A small contrastive image-text model, trained from scratch: 4.03M parameters, 8.6 epochs.
Rows from block 2 of the text encoder of a small contrastive image-text model, named by matrix and row number. Rows with one number belong to one neuron. Each number is 128 + 32 x the weight over its row's rms, rounded and kept within 0 to 255. All counts start at 0.
After each neuron's rows are labels from the 100 texts, of 14848, where the neuron reaches its highest value: "fires on" is the input token at the peak. Only what is clearly more common there than usual is listed. The data: photos with spoken descriptions (Open Images, Localized Narratives). In brackets: how many of the 100.
# fc1: MLP up (text_encoder.blocks.2.mlp.fc1.weight, 768x128), inputs 0-63
# fc2: MLP down (text_encoder.blocks.2.mlp.fc2.weight, 128x768, transposed), outputs 0-63

fc1.175 [111 111 131 127  93 146 101 146 159 106 113 185  80  89 149 103  78 157 104 196 137 126  85  75 140 175  72 153 166 175 121  70 145 145 110 136 118 146 148 101 138 100 158  71 138  66  94 125 165 111 103 175  98  90 122  95 122 163 134 111 150 161 100 105]
fc2.175 [ 86  71 159 114 104  70 123 190 142 114 111 122 125 142 162 149 112 140 150 101 147 135 186 155 116  81 157 149 121 166 111 120 131 181  91 140  70 117 119 183 109 147 136  85 150 124 110  98 116 101 182 174 181 105 111 133 128 131  83 124 149 126 201 165]
fires on: "and" (42); "there" (28); "board" (18); "side" (7)

fc1.490 [112 106  84 125 122 115 172 184  84 117  90 204 130 158 100 164  77  80 140 149 132 131 170 138 106 114 150 134 166 108  81 176 114 123 150  45  91 172 150 100 100 112 108 116 106 188 127 165 121  99  87 142 118 117  90  90 115 157  90 108 124 122 136  87]
fc2.490 [164 161 142 121 103 134  77 191  94  87 135 192  71 107 156 138  91  85 155  78 125 121 131 138 100 166 132 127 113 147 154  99  91 174 140 165  82 155 157 165 104 121 119 152  88 105 139  92  94 153 150 160 143 149  84  98 115 116  87 105 148 152 148 173]
fires on: "screen" (35); "is" (16)

fc1.602 [131 129 107 139 125  98 123 120 164 122 102 164 169  90 170 115  92  78 151 119 158 148 144 146 105 111  87 167 170 112 158 139 179  93 112 137 166 120  96 101 119  73 164 130 122  75 105 153 119 184 193  89  93 149  95  87 123 116 170  70 111  46 114 185]
fc2.602 [ 68  45 119 127 153 147 145 113 147 150 109 130  93 157 152 143  99 109 151  63 215  98  96 178 134 121 183  73 140  99  92 180 148 157 155  91 171  59 129 144 134 166 136 153 172 118 165 111 169  54 127 112 100 121 130 123 143 148 105 148 122 157 121  85]
fires on: "and" (25); "their" (18); "holding" (8); "sitting" (7)

fc1.240 [129  95 181 224 115 100 120 155 169 195 160 102 147 169 124  93 153 128 108 113 146  89 147 105 103 135  86 107 147 185 110 121  82 128 163 129 167 143 191 151 121 128  67 131 138 167 112 147  91  85 103 158 179 167 156 158 185 117 110 101 165 110 150 150]
fc2.240 [147 155 117 156 142 117 115 134 169 170  83 141 136 149 100 145  98 101  68 108 196 200  83 165 108 151 150 130 135 155 114 126 119 104 119 160 167 116 146 186 104  72 121  91 147 136 124 171  92 120 118  94 125  63 128 174 145 109 114 130 161 116 125 123]
fires on: "the" (30); "sun" (15)

fc1.485 [173 129 154 151 105  85 110  98  77 119 126 109  99 125 140 159 128 199 161 116 135  45 122 105  80 107 116 114 205 135  98  81 143 165 140 113 139 133 117 108 169 152 113 121 110 117 183 124  89 187 102 215  94 155 118 102 180  93 146 126 155  97 165 141]
fc2.485 [122  91 136 106 117 189 129 136 141 144 113 153  94 109 122 116  81 114 153 135 142 180 155 125 120 101  71 119 128 127 131 153 113 101 136 116 107 123 100 106  62 165 109  88 140 187 104 169 119  81 102  97 166 136  94 192 144 166 145 191 136 122 187  82]
fires on: "the" (29); "there" (11); "item" (8); "which" (8)

fc1.125 [166 116 144 185 119 164 187 121 130 172 118 141 120 161  84 104  65 123 117 104  69 184 131  74 142 171 150 115  95 108 110 102 117  82  86 165 140  86 140 172 178 131 168 144 114 110 165 103  91 161 105 113 159 140 166 139  68  67 160 125 165 105 112 122]
fc2.125 [ 96 127  57 147 117 188  85  84 137 118 138 144 130 127 107  97  55 109 206  79 123 128 135  74  75 157 115 116 134  83 171 109 126 170 128 193 146  78 127 122 160 123 114 150 106 123  93 119  66 180 138 127 126 107 133 117 168 120  97 110 135 144 137  91]
fires on: "sitting" (33); "which" (20)

fc1.121 [122 170 152 142 127 132 110 167 125 182 121 186 162 159 106 170 139 118 137 113  95 169 111 118 103  80 162 164 129 114  78 122 113 155 120 128 162 157 114 127 191 154 126 148 100  99  75  69  70 133 108 107 118  91 138 177 150 170 106 147  98 164 139 183]
fc2.121 [118 150 139 119 127 153 110 159 122  91 150 174 116  64 130 112 162 107 209 121 132 138 105 182 142 135 154 150 164 113 121  82 103 168 125 175 150 180 148 136  97 131 126 136  77 114 108 164 105 158 187 166 118  98  90  78 132 130 134  86  93 141 101 108]
fires on: "screen" (42)

fc1.87 [121  63 197 136  96 162 125 117 165 165  89 155 119 102 107 154  95 120 142  96 142 111 122 108 112  83  96 115 151 143 126 211 105 116 130 129 155 132 113 103 116 198 145 219 110 188 109 125 129  83  90 182 157 144 161 152 179 148 152 148 157 119 162 165]
fc2.87 [ 94 121 152 154 145 107 111 145 140 176 130  71 154 126 152 200  84  89 106 100 152 135 156 136  92 133 124 125 160 111 155 130 141 132 131 126 160 169 108  82 140  97 128 192 111 148 128  50 104  82 136 140 132  92 164 121 124  68 138 126 103 146 109  72]
fires on: "screen" (20); "drink" (14); "dark" (9); "face" (8)

fc1.470 [109 187 118 147 129 135 132 120 127 140 140  83 119 115  91 124 121  70 175 143 102 161 160  50 174 132 130 163 131 147 115  95 175  71 125 130 133 165 137 184 160 156 122 146 108 182  97  62 165  87 179 177  99 151 129 190 109 110 145 119 156 163 154 161]
fc2.470 [137 116 131 197  95 131 144  90 116  98 139  79 146  94  97  81 148 117 108 155 144 115  71  95 126 106 128  94 145 114  78 193 103 133 173  98 147 117 136  76 154 115 176  84 143 138 125 126 141  97 102 113  55  79 160  60 130 140 153 121 177  90 133 125]
fires on: "smiling" (38); "sun" (11); "faces" (8)

fc1.231 [128  91 117 148 165  84 164 134 158  75 121  96 145  69 146  88  74 140 142 114 125 197 175 134 124 158 119 112  62 161  95  84 134  70 114 162 126  84 115 168 108 103 181 135  90 135 176 125 205 174  94 195 136 112  79 140 111  78 176  92 126  89 114  66]
fc2.231 [126 111 118 148 121 189 138 116 101 163 133 144  97 104  88 119 100 141 154  98 199  76 102 119 192 149 167 130 132 141 135 139 135 124 164 123 161  52 118 156 155  78 117 135  69  82  94  93 113 110 132 140 118 110 105 123 158 157 147 117 134 116 144 143]
fires on: "smiling" (9); "right" (7)

fc1.127 [105 157 103  81  76 138  75 107 102 156 122 165 148  68 143 173 134 108 114 159 151 129 147  88 163 118 150 132 163  80 117  84  69 109  81 105 142 169 107 131 155  90  91 133 142 203 138 175  70  87  78 176 105 151  97 140  74 139 178 106 171 157 128 177]
fc2.127 [150 140 116 151  86  74  81 159 110 124 156 129 154 173 128 134 163 173  77 158 164 175 133 150 144 118  82 153 163 135 112 161 147 142 134 122 119 161 133 148 176 227 166  90 112 178 112 153  91 186 110 171 165 142 124 111  88 144 120 172 186 172 124 132]
fires on: "moving" (10); "behind" (7)

fc1.547 [ 85  70  87 106 156 143 113 132 118 124 169 157 101  81 132 122  98 142 180 149 102 133 114 129 137  97 126 112 171 136 163  84  97  87 119 115 120 101 145 128  77 114 108 134  65  96 173 124  74  87 164 184 156 146 178 149 159 128 119 114  60 152 182 118]
fc2.547 [165 161 109 118 102 122  77 101 119  94 107 105 122  51  95 152 140 101 196  76 148 160 118 153 174 125  74 143 202 132 131 160 140  96 162 110 108 144 117 206  98 127 130 121 104 140  76 147  44  91 158 124  78  65 101 139 137 148 133  88 149 169  76 152]
fires on: "screen" (26); "dark" (21); "black" (14); "behind" (14)

fc1.160 [131 167 137 148  93 138 137 157 164 130 159 136 104 208 169 143 104  83 153  87 102 159  92  92 169 159 132 134  74 141 126 107  94  79  93 129 171 144 105 164 185 157 162 186 105 136 181 141 144 134 105  62 186 146 114 125 128  72  99 126 147  96 110 167]
fc2.160 [116  84  59 168 133 121 179  62 152 155 131 147 151 141 113 135 105 132 213  81 124 124 109  56  86 169 107 112 154  89 130  84 135  91 165 181 101 115 131  97 157  99  82 205  86 113  84  85 126 166  93 170  94 125 103 142 110 130 141 151  84 110 144  73]
fires on: "the" (38); "white" (7); "sitting" (7)

fc1.767 [168 151 114 123 101 140 124 174 187 158 135 133 164 155 202 151 119 144 142 151  66 164 131 167 154 176 144 111 185 151 159 117  85 107 156 117 134 156 110 122  97  90 180 108 136 131 153 140 103 129 136 107 106 162 102 188 107 123 130 112 202  94  73 113]
fc2.767 [121  78  90 169 143  97 192  98  80 116  90 155 149 113 134 126 122 146 221  65 159 154 156 128  65 116 132 133 128 105 147 148  75 130 126 143 136 118 184 183 135  58 125 198 116 125 103  97 139 119 154 103 148  88 156 151 170  95 154 126 113  92 122  92]
fires on: "sitting" (56); "wearing" (9)

fc1.88 [108 111 196 176 179  68 201  93 129 175 156 119 180 114 145 168 175 131 100 122 130 106  95 165 175 110  47 142 133 137 140 181 109 153 130 165 159 144 160  79 184 124  89 133  90 115 130 106 149 134 105 153 197 147 128 150 108 146 144 138 167 177 148 140]
fc2.88 [128 164 149 144 134 146 100 102 154 118 172  46 105 207 165 174 104 142  93  85 121 129 101 163 145 161 112  79  80  86 130 180 116 125  84  93 164 147 110  84 189 135 143  83 176 110 123 126  96 107 142 138 106 135 169  77 131  57 166  96 112 115 125 136]
fires on: "sitting" (32); "playing" (9); "their" (7); "smiling" (7)

fc1.441 [ 94 181 162 161 120 164 191 154 122 122  88 157 118 109 119 121 129 121 109 120  89 204 189  94  88 116 118 165 146 116  99 128  90 150 170 163 150 151  98  68 167 144 125 101 117  93  62 147 112 144 178 190  99  47  78 138 136 169 125 132 152 135 170  84]
fc2.441 [152  98 177 114 115 133 115 179  74  72 118 147 137 128 117  94 154 100 185 147 211 129 103 175 119 107 173 112 187 117  75 145 107 165 105 111 129 130 104 127  99 101 172  77 153 107 151 124  53  99 146 166 153 129 138 127 165 101 127 141 207 124 104 176]
fires on: "and" (84)

fc1.404 [107  96  84 139 146 120 180  81 162 117 166  92 178 110 136 151 149 140 112 150 121 142 135  82 105  90  99 102 169 106 119 193 162 105 102  74 114 119 146 163  89 102 118  76  85 108 179 141 134  88 103 153 131 100  90 131 160 108 121 179  95 137 155 120]
fc2.404 [136 128 168 111 152 122  94 134  74 132  73 149 127  97 156 117  83 122  44 145 212 121 110 160 156 153 128  83  83 157 142 115 104 117 159 125  97 125  77 145  58 142 159  61 131 170 133 107 150  61 175 140 119 143 117  96 163 126 162 163 158 149 110 158]
fires on: "flower" (19); "person" (18); "his" (8); "right" (7)

fc1.587 [ 88  67 152 151 148 172 124 105 146 140  87 149 114 125 156  95 137 109 137 130 125 116 104 155  90 101 104 124 125 168 141 153 164 202 123 123 159 130 193  91 134 125 112 124 144  94 162 156  91 111 100 145 108 100 199 112 143 138 107 152  79 168 122 125]
fc2.587 [155 118 109 141  78 197 110 161  56 136 137 137 148 107 120  83 116  98 101  96 112 101 139 114 135  93 141 168 140 100 132 151 122 198 141  91  80  76 123  68 121 106  96 121 119  90 140 154 107  91 111 113 144 124  93 130 147 127 136  93  64 119 165 169]
fires on: "screen" (59); "poster" (15); "board" (13)

fc1.757 [119 143 120 182 106 107 172 133 109 176  79 120  80 146 104 136 101  60 115 179 102 172  97 129  89  87 179 121 104 129 136 112 142 158 184 183 118 159 101  90 138 139  72  83 132 116  81 197 149 128 105  67 118  59 110 152 117 101 186 163 158 136 120 159]
fc2.757 [105 223 151 160 112 175 155 105 102 119 155 162 132  42  82 100 111  97 159 148 128 156 145 152  70 114 187 149 104  95 121  94  95  75  90 162 162 115 120 102  83 127  86 179 164 103 118  66 152  85 125 139 137  93 187 139 135 119 126  89 154 110 113 126]
fires on: "and" (29); "couple" (25); "ground" (8); "table" (8)

fc1.729 [ 98 110 138 159 150  74 177 106 105 202 131 152 100 116 161 144  88 106 147 114 124  70 150 121 124  88  58 118 183 178  60 129 114  90 118 142  99 148  91 111 173 178 119 125 152 106 133 157 114 139 158 102 132 184 150 122 150 129 137 151 111 143 149 108]
fc2.729 [ 60  59 154 123 144  93 178 139 129 153 148 157 100 108 166 133 105  90 152 108 153 103 111 143 169  94 120 135 125  95 118 126 117  92 125 110  91 174 106 109 163 192 134 180 147 111  91 150 113 141 160  96 125  99 179 129 118 100 166 187 110 135 126  72]
fires on: "sky" (100)

fc1.474 [104 151 194 108  92 110 171 181 152 140 144 191 100 150 100 134 150 142 139 131 109 112  89 120 151  85 159  91  96 142 177 175 165 120 165 103 115 110 121 123 130 132 119  80 166  95  96  58 182  92  96 122  81  85 159 127 212 161  88  98 139 152 139 157]
fc2.474 [ 96 115 127 170 177 148  90 137  55  97 228 122 114  94 124 115 147 134 132 131 131 113 138 203 142 137 128 159 187 116 148 169 199 150 100  68 157 158 139 162  88  56 151  68  94 180 107 155 146 112 161  85 128  96 129  81 150 105 199 166 147 155 172 130]
fires on: "flower" (97)

fc1.401 [146 107 180 100 104 162 113  73  73 164  94 167 131 124 135 134 117 138 100  63  53  96 172 101 136  98 133 166  74 196 164 109 151 104 138 123  89 152 115 120 100 157 150 140 125 129 172  59 153  54 147  99 135  78 139 169 118 157  91 116 116 133 173  92]
fc2.401 [160 139 109 190 156 143 131 103  87 156 110  89 132 136 153 127  70 152  90 165 153 185  96  79 109 145 158 129 142 142 117 158 147 125 104 106 114 139 140 130  85 139 123 136 115 117 138 102 130 110 113 181 107 163  74 122  95 132 105  68 125 101 172 101]
fires on: "left" (32); "right" (23); "face" (7)

fc1.684 [ 93 116 129 134  89 120 165 149 168 155 177 105 161  72 143 135  82  81 162 150 138 142 105 118 105  91 170 106 105 142 100 132 122  72 124 163 173 140  75 150 128 182  70 151 112 134 167 134 116  86 166 129 107 140  94 183 132 135 127  96 114 181 152 179]
fc2.684 [102 125 121 124 133 140 139 138 120  47 134 165 103 132 124 117 124 146 170 143 223 133 129 126 128 167 138 152 192 144  92 119 112  80 124  71 115 112 119 152 124 119 137 128 148 139  96  88 162  94 129 170  92 101 146  82  85 153 138 108 168 106 172  95]
fires on: "left" (24); "mic" (21)

fc1.108 [ 98 139 106 164 126  95 100 165  70  86  98 152  78 124  83 128 146 135 144 117  94 137  99 140 118 146  91  66  33 129 168 184 171 152 106 123  77 159 113 156 121 150  78 144 138 145  48  75 130 102 117  82 102 143 127  92 116 149  64 159 180 162 136 119]
fc2.108 [164 128 191 137 143 135 117 165 102 153 153 131 104 149 123  69 131  96  97 177  87 149  82 176 156  77 140 143 137  99 136 133  65 105 110 134 163 166 136 126 125 118 125  76 112 202 168 198 120 134 139 134  93 146 130  86  70  91 128 102 122 140 178 121]
fires on: "flower" (57); "on" (12)

fc1.578 [166 103 168  68 137  99 119 147 134 147 102 208 101 160 101 107 199 175  75 153 161 123 106 112 161 155 153  95 174 116 190 104 163  82 126 116  88 125 163 107 137 107 106  79 119 112 102 135 171 149 124  85 171 113 138 132 143 144 135  76 124 123  97 129]
fc2.578 [ 86 136 134 142 146 146  64 161 133 131 151 212 109 120 148  93 120 181 101 149 159 129 142 148 140  93 126  99 118 103 180 133  84 127 112 170 113  78 111 156 101  79  98 101 143  98  68  80 162 138 164 120 184 122 143  95 145  99 111 124 116 153 123  50]
fires on: "the" (23); "blurred" (12); "a" (11); "blurry" (9)

fc1.93 [122  89 188 138 123 120 137 105 135 184 113 104 120 163 142 182  77 155 137 126 106  73 120 106 123  65  88 111 180 160  97 161 112 126 143 146 173 185  83 105 152 136 131 159 144 140 136 159 138 111 134 126 129 135 161  90 155  99 156 146  97 117 151 109]
fc2.93 [ 98  67 162 101 133 133 109 144  90 101 159 175 127 112 125 173  66 141 155 107  87  95 118  92 176  80 105 164 176 178 146 110 134 105 155 135 119 164 105 132 113 145 140 179 119 119 151  91  95 126 130 147 136 105 161 110 110  70 137 178  93 141 161  89]
fires on: "screen" (35); "blue" (33); "podium" (7)

fc1.386 [ 94 116  98 175  70  75 125 142  83  81 145 110 133  88 157 169 180 122 155  72 140 154 169 145 127 133 114 117 175 119 146 144 125 130 180  91 149 128 136 157 141  93 120  63 120 170 102 113 111 108 113 123 104 151 145 181 146 150 136 103  78 127 105 121]
fc2.386 [132 106 150  92 122 134 100 182  94 190 142 144 130 133 122 143  77 151 101 204 167 154  75 127 162 110 149 105 136  90 119 119 191 123 155  41 156 171 103 113 129 127 146  81  72 160 130 112 161  79 125 104  69 160 150  93 128  98 170  88 123 121 166 155]
fires on: "flower" (52); "rose" (7)

fc1.345 [135  94 129 104 157 134 149 177  93 127 104  98 131 132  74 139  52 164  98 144  94 133  79 106 140 103 133 112 147  87 108 135 167 133 144 178 169 155 202  99 133 137 171  99 173  90 161  94 185 103 106 120 177  98 153 162 151 115 134 197 108 144 159 125]
fc2.345 [177 136  93 129 112 138 168 150 119 131 134 140 145  74 121  92  73 167 129 121 123 209 108 138 101 159 125 161  97 155  92 127 174 125 146 109 164 111  71 110 154 146  89 127  99  75 135 157 120  96 170 119  95  93 120 144 167 136 123 193 108 148 127 182]
fires on: "sitting" (36); "front" (29)

fc1.0 [ 92 106  96 140 109 132 128 138 123 107 166 128 157 104 126 116  73 106 108 201 143 160  97  95  78 129 169 201 123 154  78 146 175 133 136 149 169 150  76 127 149 176  86 121 115 151  96  78 117 155 116 110 102  88 156 109 171 164 167 109 134 155 161 158]
fc2.0 [118  85 178 129 111  83  94 223 133 109 134 191 121 165  89 132 106 151 106 170 144 141 156 138 130 127 138 105 117 190 138 100 109 160  73 116 148 107 105 191 118 111 161  86 158 125 110  99 124 164 131  91  92 119 158 139  84 173 189 171 104 167 112 166]
fires on: "and" (28); "there" (16); "blur" (10); "wall" (8)

fc1.356 [159 106  86 150 122  64  85 126 130  91 118 162 123  43 109  69 114 144 174 102  89 144  75 102 119 147  91 166 106 120 122 133 105  97  81 111 166 184 134 165 139 114  91  85  72 140 148 146 102 167 126  78  89 187 113  88  89 138 143 150  54 117 104  97]
fc2.356 [ 77  90 135 156 117 170 110 127  61 106 114 181 110 126 136 108 112  95 103  63 137  91 110 191 109 185  82 119 124 130 135 148 135 127 164 148 146 124 143 181 120  81 151  86 140 124  97 181 120 121  96 182 130 123 144 138 143 148  43 133 113 115 113  80]
fires on: "sitting" (34); "sky" (16); "can" (9)

fc1.275 [151 109 180 126 145  71 156 127 122 110 148 126 184 159 187 105 164 117  97 137 115  58 106 142 122  83  94 156 164 136 113 122  90 135 163 166 153 145 179 135 151 128  62 129  94  92 145  78 127 159 107 197 200 174 128  58 102 138 134 101 178 117 208 121]
fc2.275 [134 169 139 128 160 156 101 135 181 145 139 141 146 106 178 104 139 136 109 148  98 152 147 139 103 156 101 117 104 114  85 102 123 142 159  93 110 121 167 104 145 150  86  49 102  80 106 115 138 127 116 141 145 133 146   2 136 179 169 133 140 150 132 111]
fires on: "smiling" (23); "woman" (16); "faces" (10); "them" (7)

fc1.534 [ 76 145  88 152 122 149 170 123 122  74  97 141 152 162 150 104  90 109 120 196 146 103 114 106 127  89  77 104 143 103 115  97 113 126  89 121 125 125 165 111 104 140 110 181 143 179 126 144 133 146 111 130 147 127 131 132 155  96 103 124 141 118 182 111]
fc2.534 [209 160  84  62 111 103  65 121 163 128 118 132  62 103 176 143 139 149 174 173 143 136 160 173 171  94  60 137 117 136 170 162  62 112 161 102  96 163  70 116 118 160  99 122 124 116  98  86 101 112 116  89 109 146 104  99 109 129 114 112 123 142 107 121]
fires on: "left" (32); "right" (12); "face" (8)

fc1.312 [110 141 183 154 116 121  45 143 122  93  80 179 147 161 147 109 114 143 193 145  50 121 158 168 189 181 112 154 116 110 152 103 146 147 100 117 116 145 164 153  92  73 115 171 175 148 180 142 150 149 142 122 113 109  93  88 160 108 178 131 146 134 139  66]
fc2.312 [159 125 114 130 119 141 133  70 169 122  93  78 151 170 115 127 106 155 160 169 158 113  96 137  76 101 139 131 133 154 141 116 162 171 106 180 104 153 167 134 145 130 140 112  82 152 176 154 111 108 148  65 169 183 150 149 136  73  76 178  97 181 147 108]
fires on: "on" (28); "many" (17); "color" (14); "group" (11)

fc1.97 [139 174 163 126 196 128  81 163  91 134 134 115 141 138 174 103 171  68 129 109 130 141 146 107 141  92 162 128 141 132 104  99 166 142 198 149  88  98 113  95 120 125 157 107 129 163 132 141 171  79  84 174 116 199 131 148 165  97 146 102 181 141 105 172]
fc2.97 [180  98 128 166 104  85 153 174  67 121 122 127 152 127 131 163 134 144 121 106 157 155 185 174 151 110 167 113 108 135 200 144  92  72  92  95 164 145 126 128 124 171 131  53 149 154 135 129 129 153 127 134 162 166 172 143 115 166 171 192 105 154 113  65]
fires on: "the" (28); "," (16); "who" (11); "different" (10)

fc1.762 [126  95 104 148 113 100  36 114 136  78 124 126 140 134 170 114  91 152 132 179 136 101 166 185 121 175 127 145 172 119 151 186  87  88 146 101 117  73 121 116 123  98 160 121 151 123 109 143 100 164 143 137 175 176 113 112 112 136 169 123 179 137 116  78]
fc2.762 [202 157 188  81 107 125  89 119 124 128  87 128 117 136 106 113 110 137  69  90 165  71 128 172 163  99 125 124 146 187 104 146 103 166 104 158 116 121 120  93 127 147 137 129  92 124 114 115 114 133 141 145 140 130 139 156  92 185 103 123 121 180  90 177]
fires on: "on" (40); "at" (24); "is" (16); "front" (10)

fc1.1 [145 168 130 117 108 137 111 164 126 118 150 136 141 199 166  80 151 173 144 127 132  97 129 127 108  77 143 131 179 154  77 151 154 133 187 141 157 163 147 141 114 122 175 139 137 118 143  97 134 145 107 166 105  89 194 163 151 102 149 129 121 124 166 138]
fc2.1 [105 107 112  91 103 135  98 119 149 177 131 149 107  88 100 154  62 122 123  78 100 185 167  99 169 143 127 149 147 201 114 107 131 160 141  97  98 132 181  94  71 100  68 119 174 152 154  94  84 124 124  99 116 172 124 208 182 112 132 149 122 131 130  94]
fires on: "flower" (35); "flowers" (24); "buds" (9); "stem" (7)

fc1.278 [ 95 117 138 135 144  81 182  89 163 203 153 145 180 132 104  66 132 100 115 169 161 153 161 118 161 138  58 175 115 172 114  98 122 137 164 118 113 142 130 127 144 133  71  99 168 116  97  77 138 182 172 110 174 148 102 151 112 123 107 178 119 206 104  88]
fc2.278 [136 116 105 105 160 158  94 118  82 102 154  35 121 172 105 136 129 169 178 135 105 111 155 126  91 134 130 114 157  49 160 130  91 164 130  96 160 168 107  70 145 141  97  94 145 156 133 120 154 154 110 127 111 102  99 161 148 107 117 134 115 132 140 125]
fires on: "curtains" (13); "at" (8)

fc1.204 [121 119 142 176 124  75 116  70 151 147  90 162 152 193  89 141  87 105 132 158  77 104 100  67  91 160 125 127 132 178 159 129 150 146 128 116 133 154  85 115 133 113 158 128 121 122 136 133 101  81 151 169 130 158 117  83 125 106 112 163  98 138 121 100]
fc2.204 [142  91 162 101  93 104 100  71 111 137  94 153 110  90 154 152 122 130 154 112 100  66 138 112 109 159 161 125 148 169 144  94 128 141 129 101 109  91 164 111 122 103 135 135  45 160 102 126 116 116 136 144 121 134 111 246 107 149 140 158 131 123 158 128]
fires on: "on" (61); "wooden" (11)

fc1.248 [131 131 130 138  88 149 195  92 159 190 131 113 116 147 110 145  96 104  96 109  72 144 117  68  92 155 101 101  76 110 171 127 137 114 164 118 112 128 126 141 115 112 109 128 159 151 149 120 103 121  97 145 115 180  58 128 106 115 197 107 105 182 158 158]
fc2.248 [153 115  94 110 182 176  88  93 110  73 135 149 139 150 111 180  54 112 168 137 149 162  93  97 119 146 107  60  84  77 128 100 132 173 168  89 134 104 113 133 123 135 133 123 134 124 164  54 130  89  85 127 130 175 116 103 105 101 157 117 150 166 143 111]
fires on: "left" (17); "right" (14); "little" (7)

fc1.543 [130 110 160 167 170  67 188 135 157 149 117 128 203 145 156 133 169 130 117 150 146 109 144 116 159  92  35 174 129 131 134 146  91 142 166 152 144 170 142 145 187 116  86 142  91 112 141  93 152 145  92 153 165 135 147 108 108 110 121 120 161 203 156 120]
fc2.543 [134 139 118  85 147 180 147 156 167 150 165  60 135 145 118 153 145 117  88 113 127 168 103 174 147 142 103  67 103  65 132 155  66 151 113 134 210 132 108  84 156 157  85  96 142 135 124 145 142 180 113 114 160 148 146  68 129  80 163  94 145 114 110 146]
fires on: "smiling" (29); "mic" (28)

fc1.91 [124 127 128 150  93 125 128 190 132 119 153 152 134 182 151  83  89 116 143 132 125 106 105  62 112 181 148 170 113 142 167 201 137 112 123 136  77  94 111 102 156 109 191 100  89 163 109  89 190 128 153 171 105 146 196 123 103  67 129 136 143 105 142 102]
fc2.91 [187  36  94 111 109 152  83  59 100 151 107 182 128 104 111 132 110 157 141 114 131 114 129 217 146 111  97  98 120 167 111 165 159 140 146 153 191 104 103 140 117 106 118 142 115  95 101 133 106  99 132 144 180  75 124 139 133 114 105 152  76 154  78 107]
fires on: "sitting" (60); "i" (10)

fc1.294 [107 114 149 164 111  75 161  83 104 150 117 107 124 176 126 131 141  97  74 169  77 105 102 122 120 155  90 108 155 158 156 141  85 170  86 122 165 158 142 134 145 150  81 138  87 132 127  64 122 138 150 181 148 180 117  85 146 166 159 114 107 132 110 115]
fc2.294 [135 140 152 135 110  75 101  98 102 159 103 102 135  80 172 128 226 168 124  85 104  91 155 107 105 158 122 164  72 169 136 105 125 164 175  97 103 153 162  78 130 133 137 111  82 149 134  94  77  79 101 129 126  68 159 230 121 163 135 162 117 122 161 134]
fires on: "the" (19); "there" (16); "can" (10)

fc1.366 [142  99  86 149  86 142 137 115  92 144 138  93  82 118 124 131  91 118 154 113 154 135  54 119 153 149  83 116 126 110 110  80 198 116 154 128 103 135 174 101  96 101 191 113  85  56 144 126  78  95 190 154 148 138 117 105  74 111 101 137 149  70  86 107]
fc2.366 [106 157 126  99 109 131 103 145 155 185  83  99 102  66 124 110 115 143  74  98 187 131 134 128 182  95 128 133 153 139 120 105 135 192 109 115 129  35  99 140 142 159 128 164 140  89 117 102 126  96 104 177 148  83 116 165 193 137 129 126  80 122  85 190]
fires on: "and" (34); "sculpture" (10); "building" (9)

fc1.664 [118  72 128 122 143  93 210 175 139 105 124  93 153 116 113 141 100 130 138 111 150 122 133  64 153  79 104 153 107 178 142  87 128  87 110 174 114  95 112  89 159 164 111 188  97 102  63  92 113 164 181 117  75 114 105 110  66 181 121 110 115  84 146 112]
fc2.664 [ 88  86 103 125 101 145 139  89 124  60  99 147  88  96 120  84 170 119 169  75 127 176 109 105 125 161  94 154 191 134 109 131  71 120 143 140 115 140 132 112 123 109 143 141 141 144 139 145  97 131 145 185  85  93  61  94 133 164  86  86 113 126 171  76]
fires on: "sky" (83); "left" (11)

fc1.282 [123 203 157 199 129 173 169 142 115 132 109 133 138 140 128 153 108 100 126 121  66 129 168  75 132 166 120 138 153  89  65 137 129 141 128 134 166  82 149 135 144 156 136 168 211 181 109 178 124 153 176 151  62  94 139 168 118 167 186 178 180 167 129 150]
fc2.282 [179 114  61 121 135 150 151  99 120 107 120  96 119 151 144 146 102 166 172  76 114 181 134 118 101 142  82 143  83 117 117 134 183 120 101 139 134 142 126 101 139 120 181 155 151 142 161  61 100 161  90 192 154 142 145 145 139 182 112 106 195 156 109 134]
fires on: "and" (46); "black" (13); "on" (8)

fc1.293 [ 90 136 108 106 154 110 163 101 179 140 159 121 138 163 147 152  85 165 159 148  69 117 162 115 160 104 109 145 143 122 111 132 123 117 128 113 132 146 133  67 131 110 145 118 151  86 121 108 151 182 166  97 101 115 135 105 120  69 162 152  90 172 148  79]
fc2.293 [166 109 120 158 120 163  85 124 128  56 136 161 111 153 118 173  90 147 132  95 129 112 124 116  94 101 168 125 169  77 134 131 142 139 139 226 130  78 134 159 208  79 160 103 117  96 118 162 123  90 137 132 121 145 131  80 125 161 125 121 118 144 123  96]
fires on: "sitting" (92)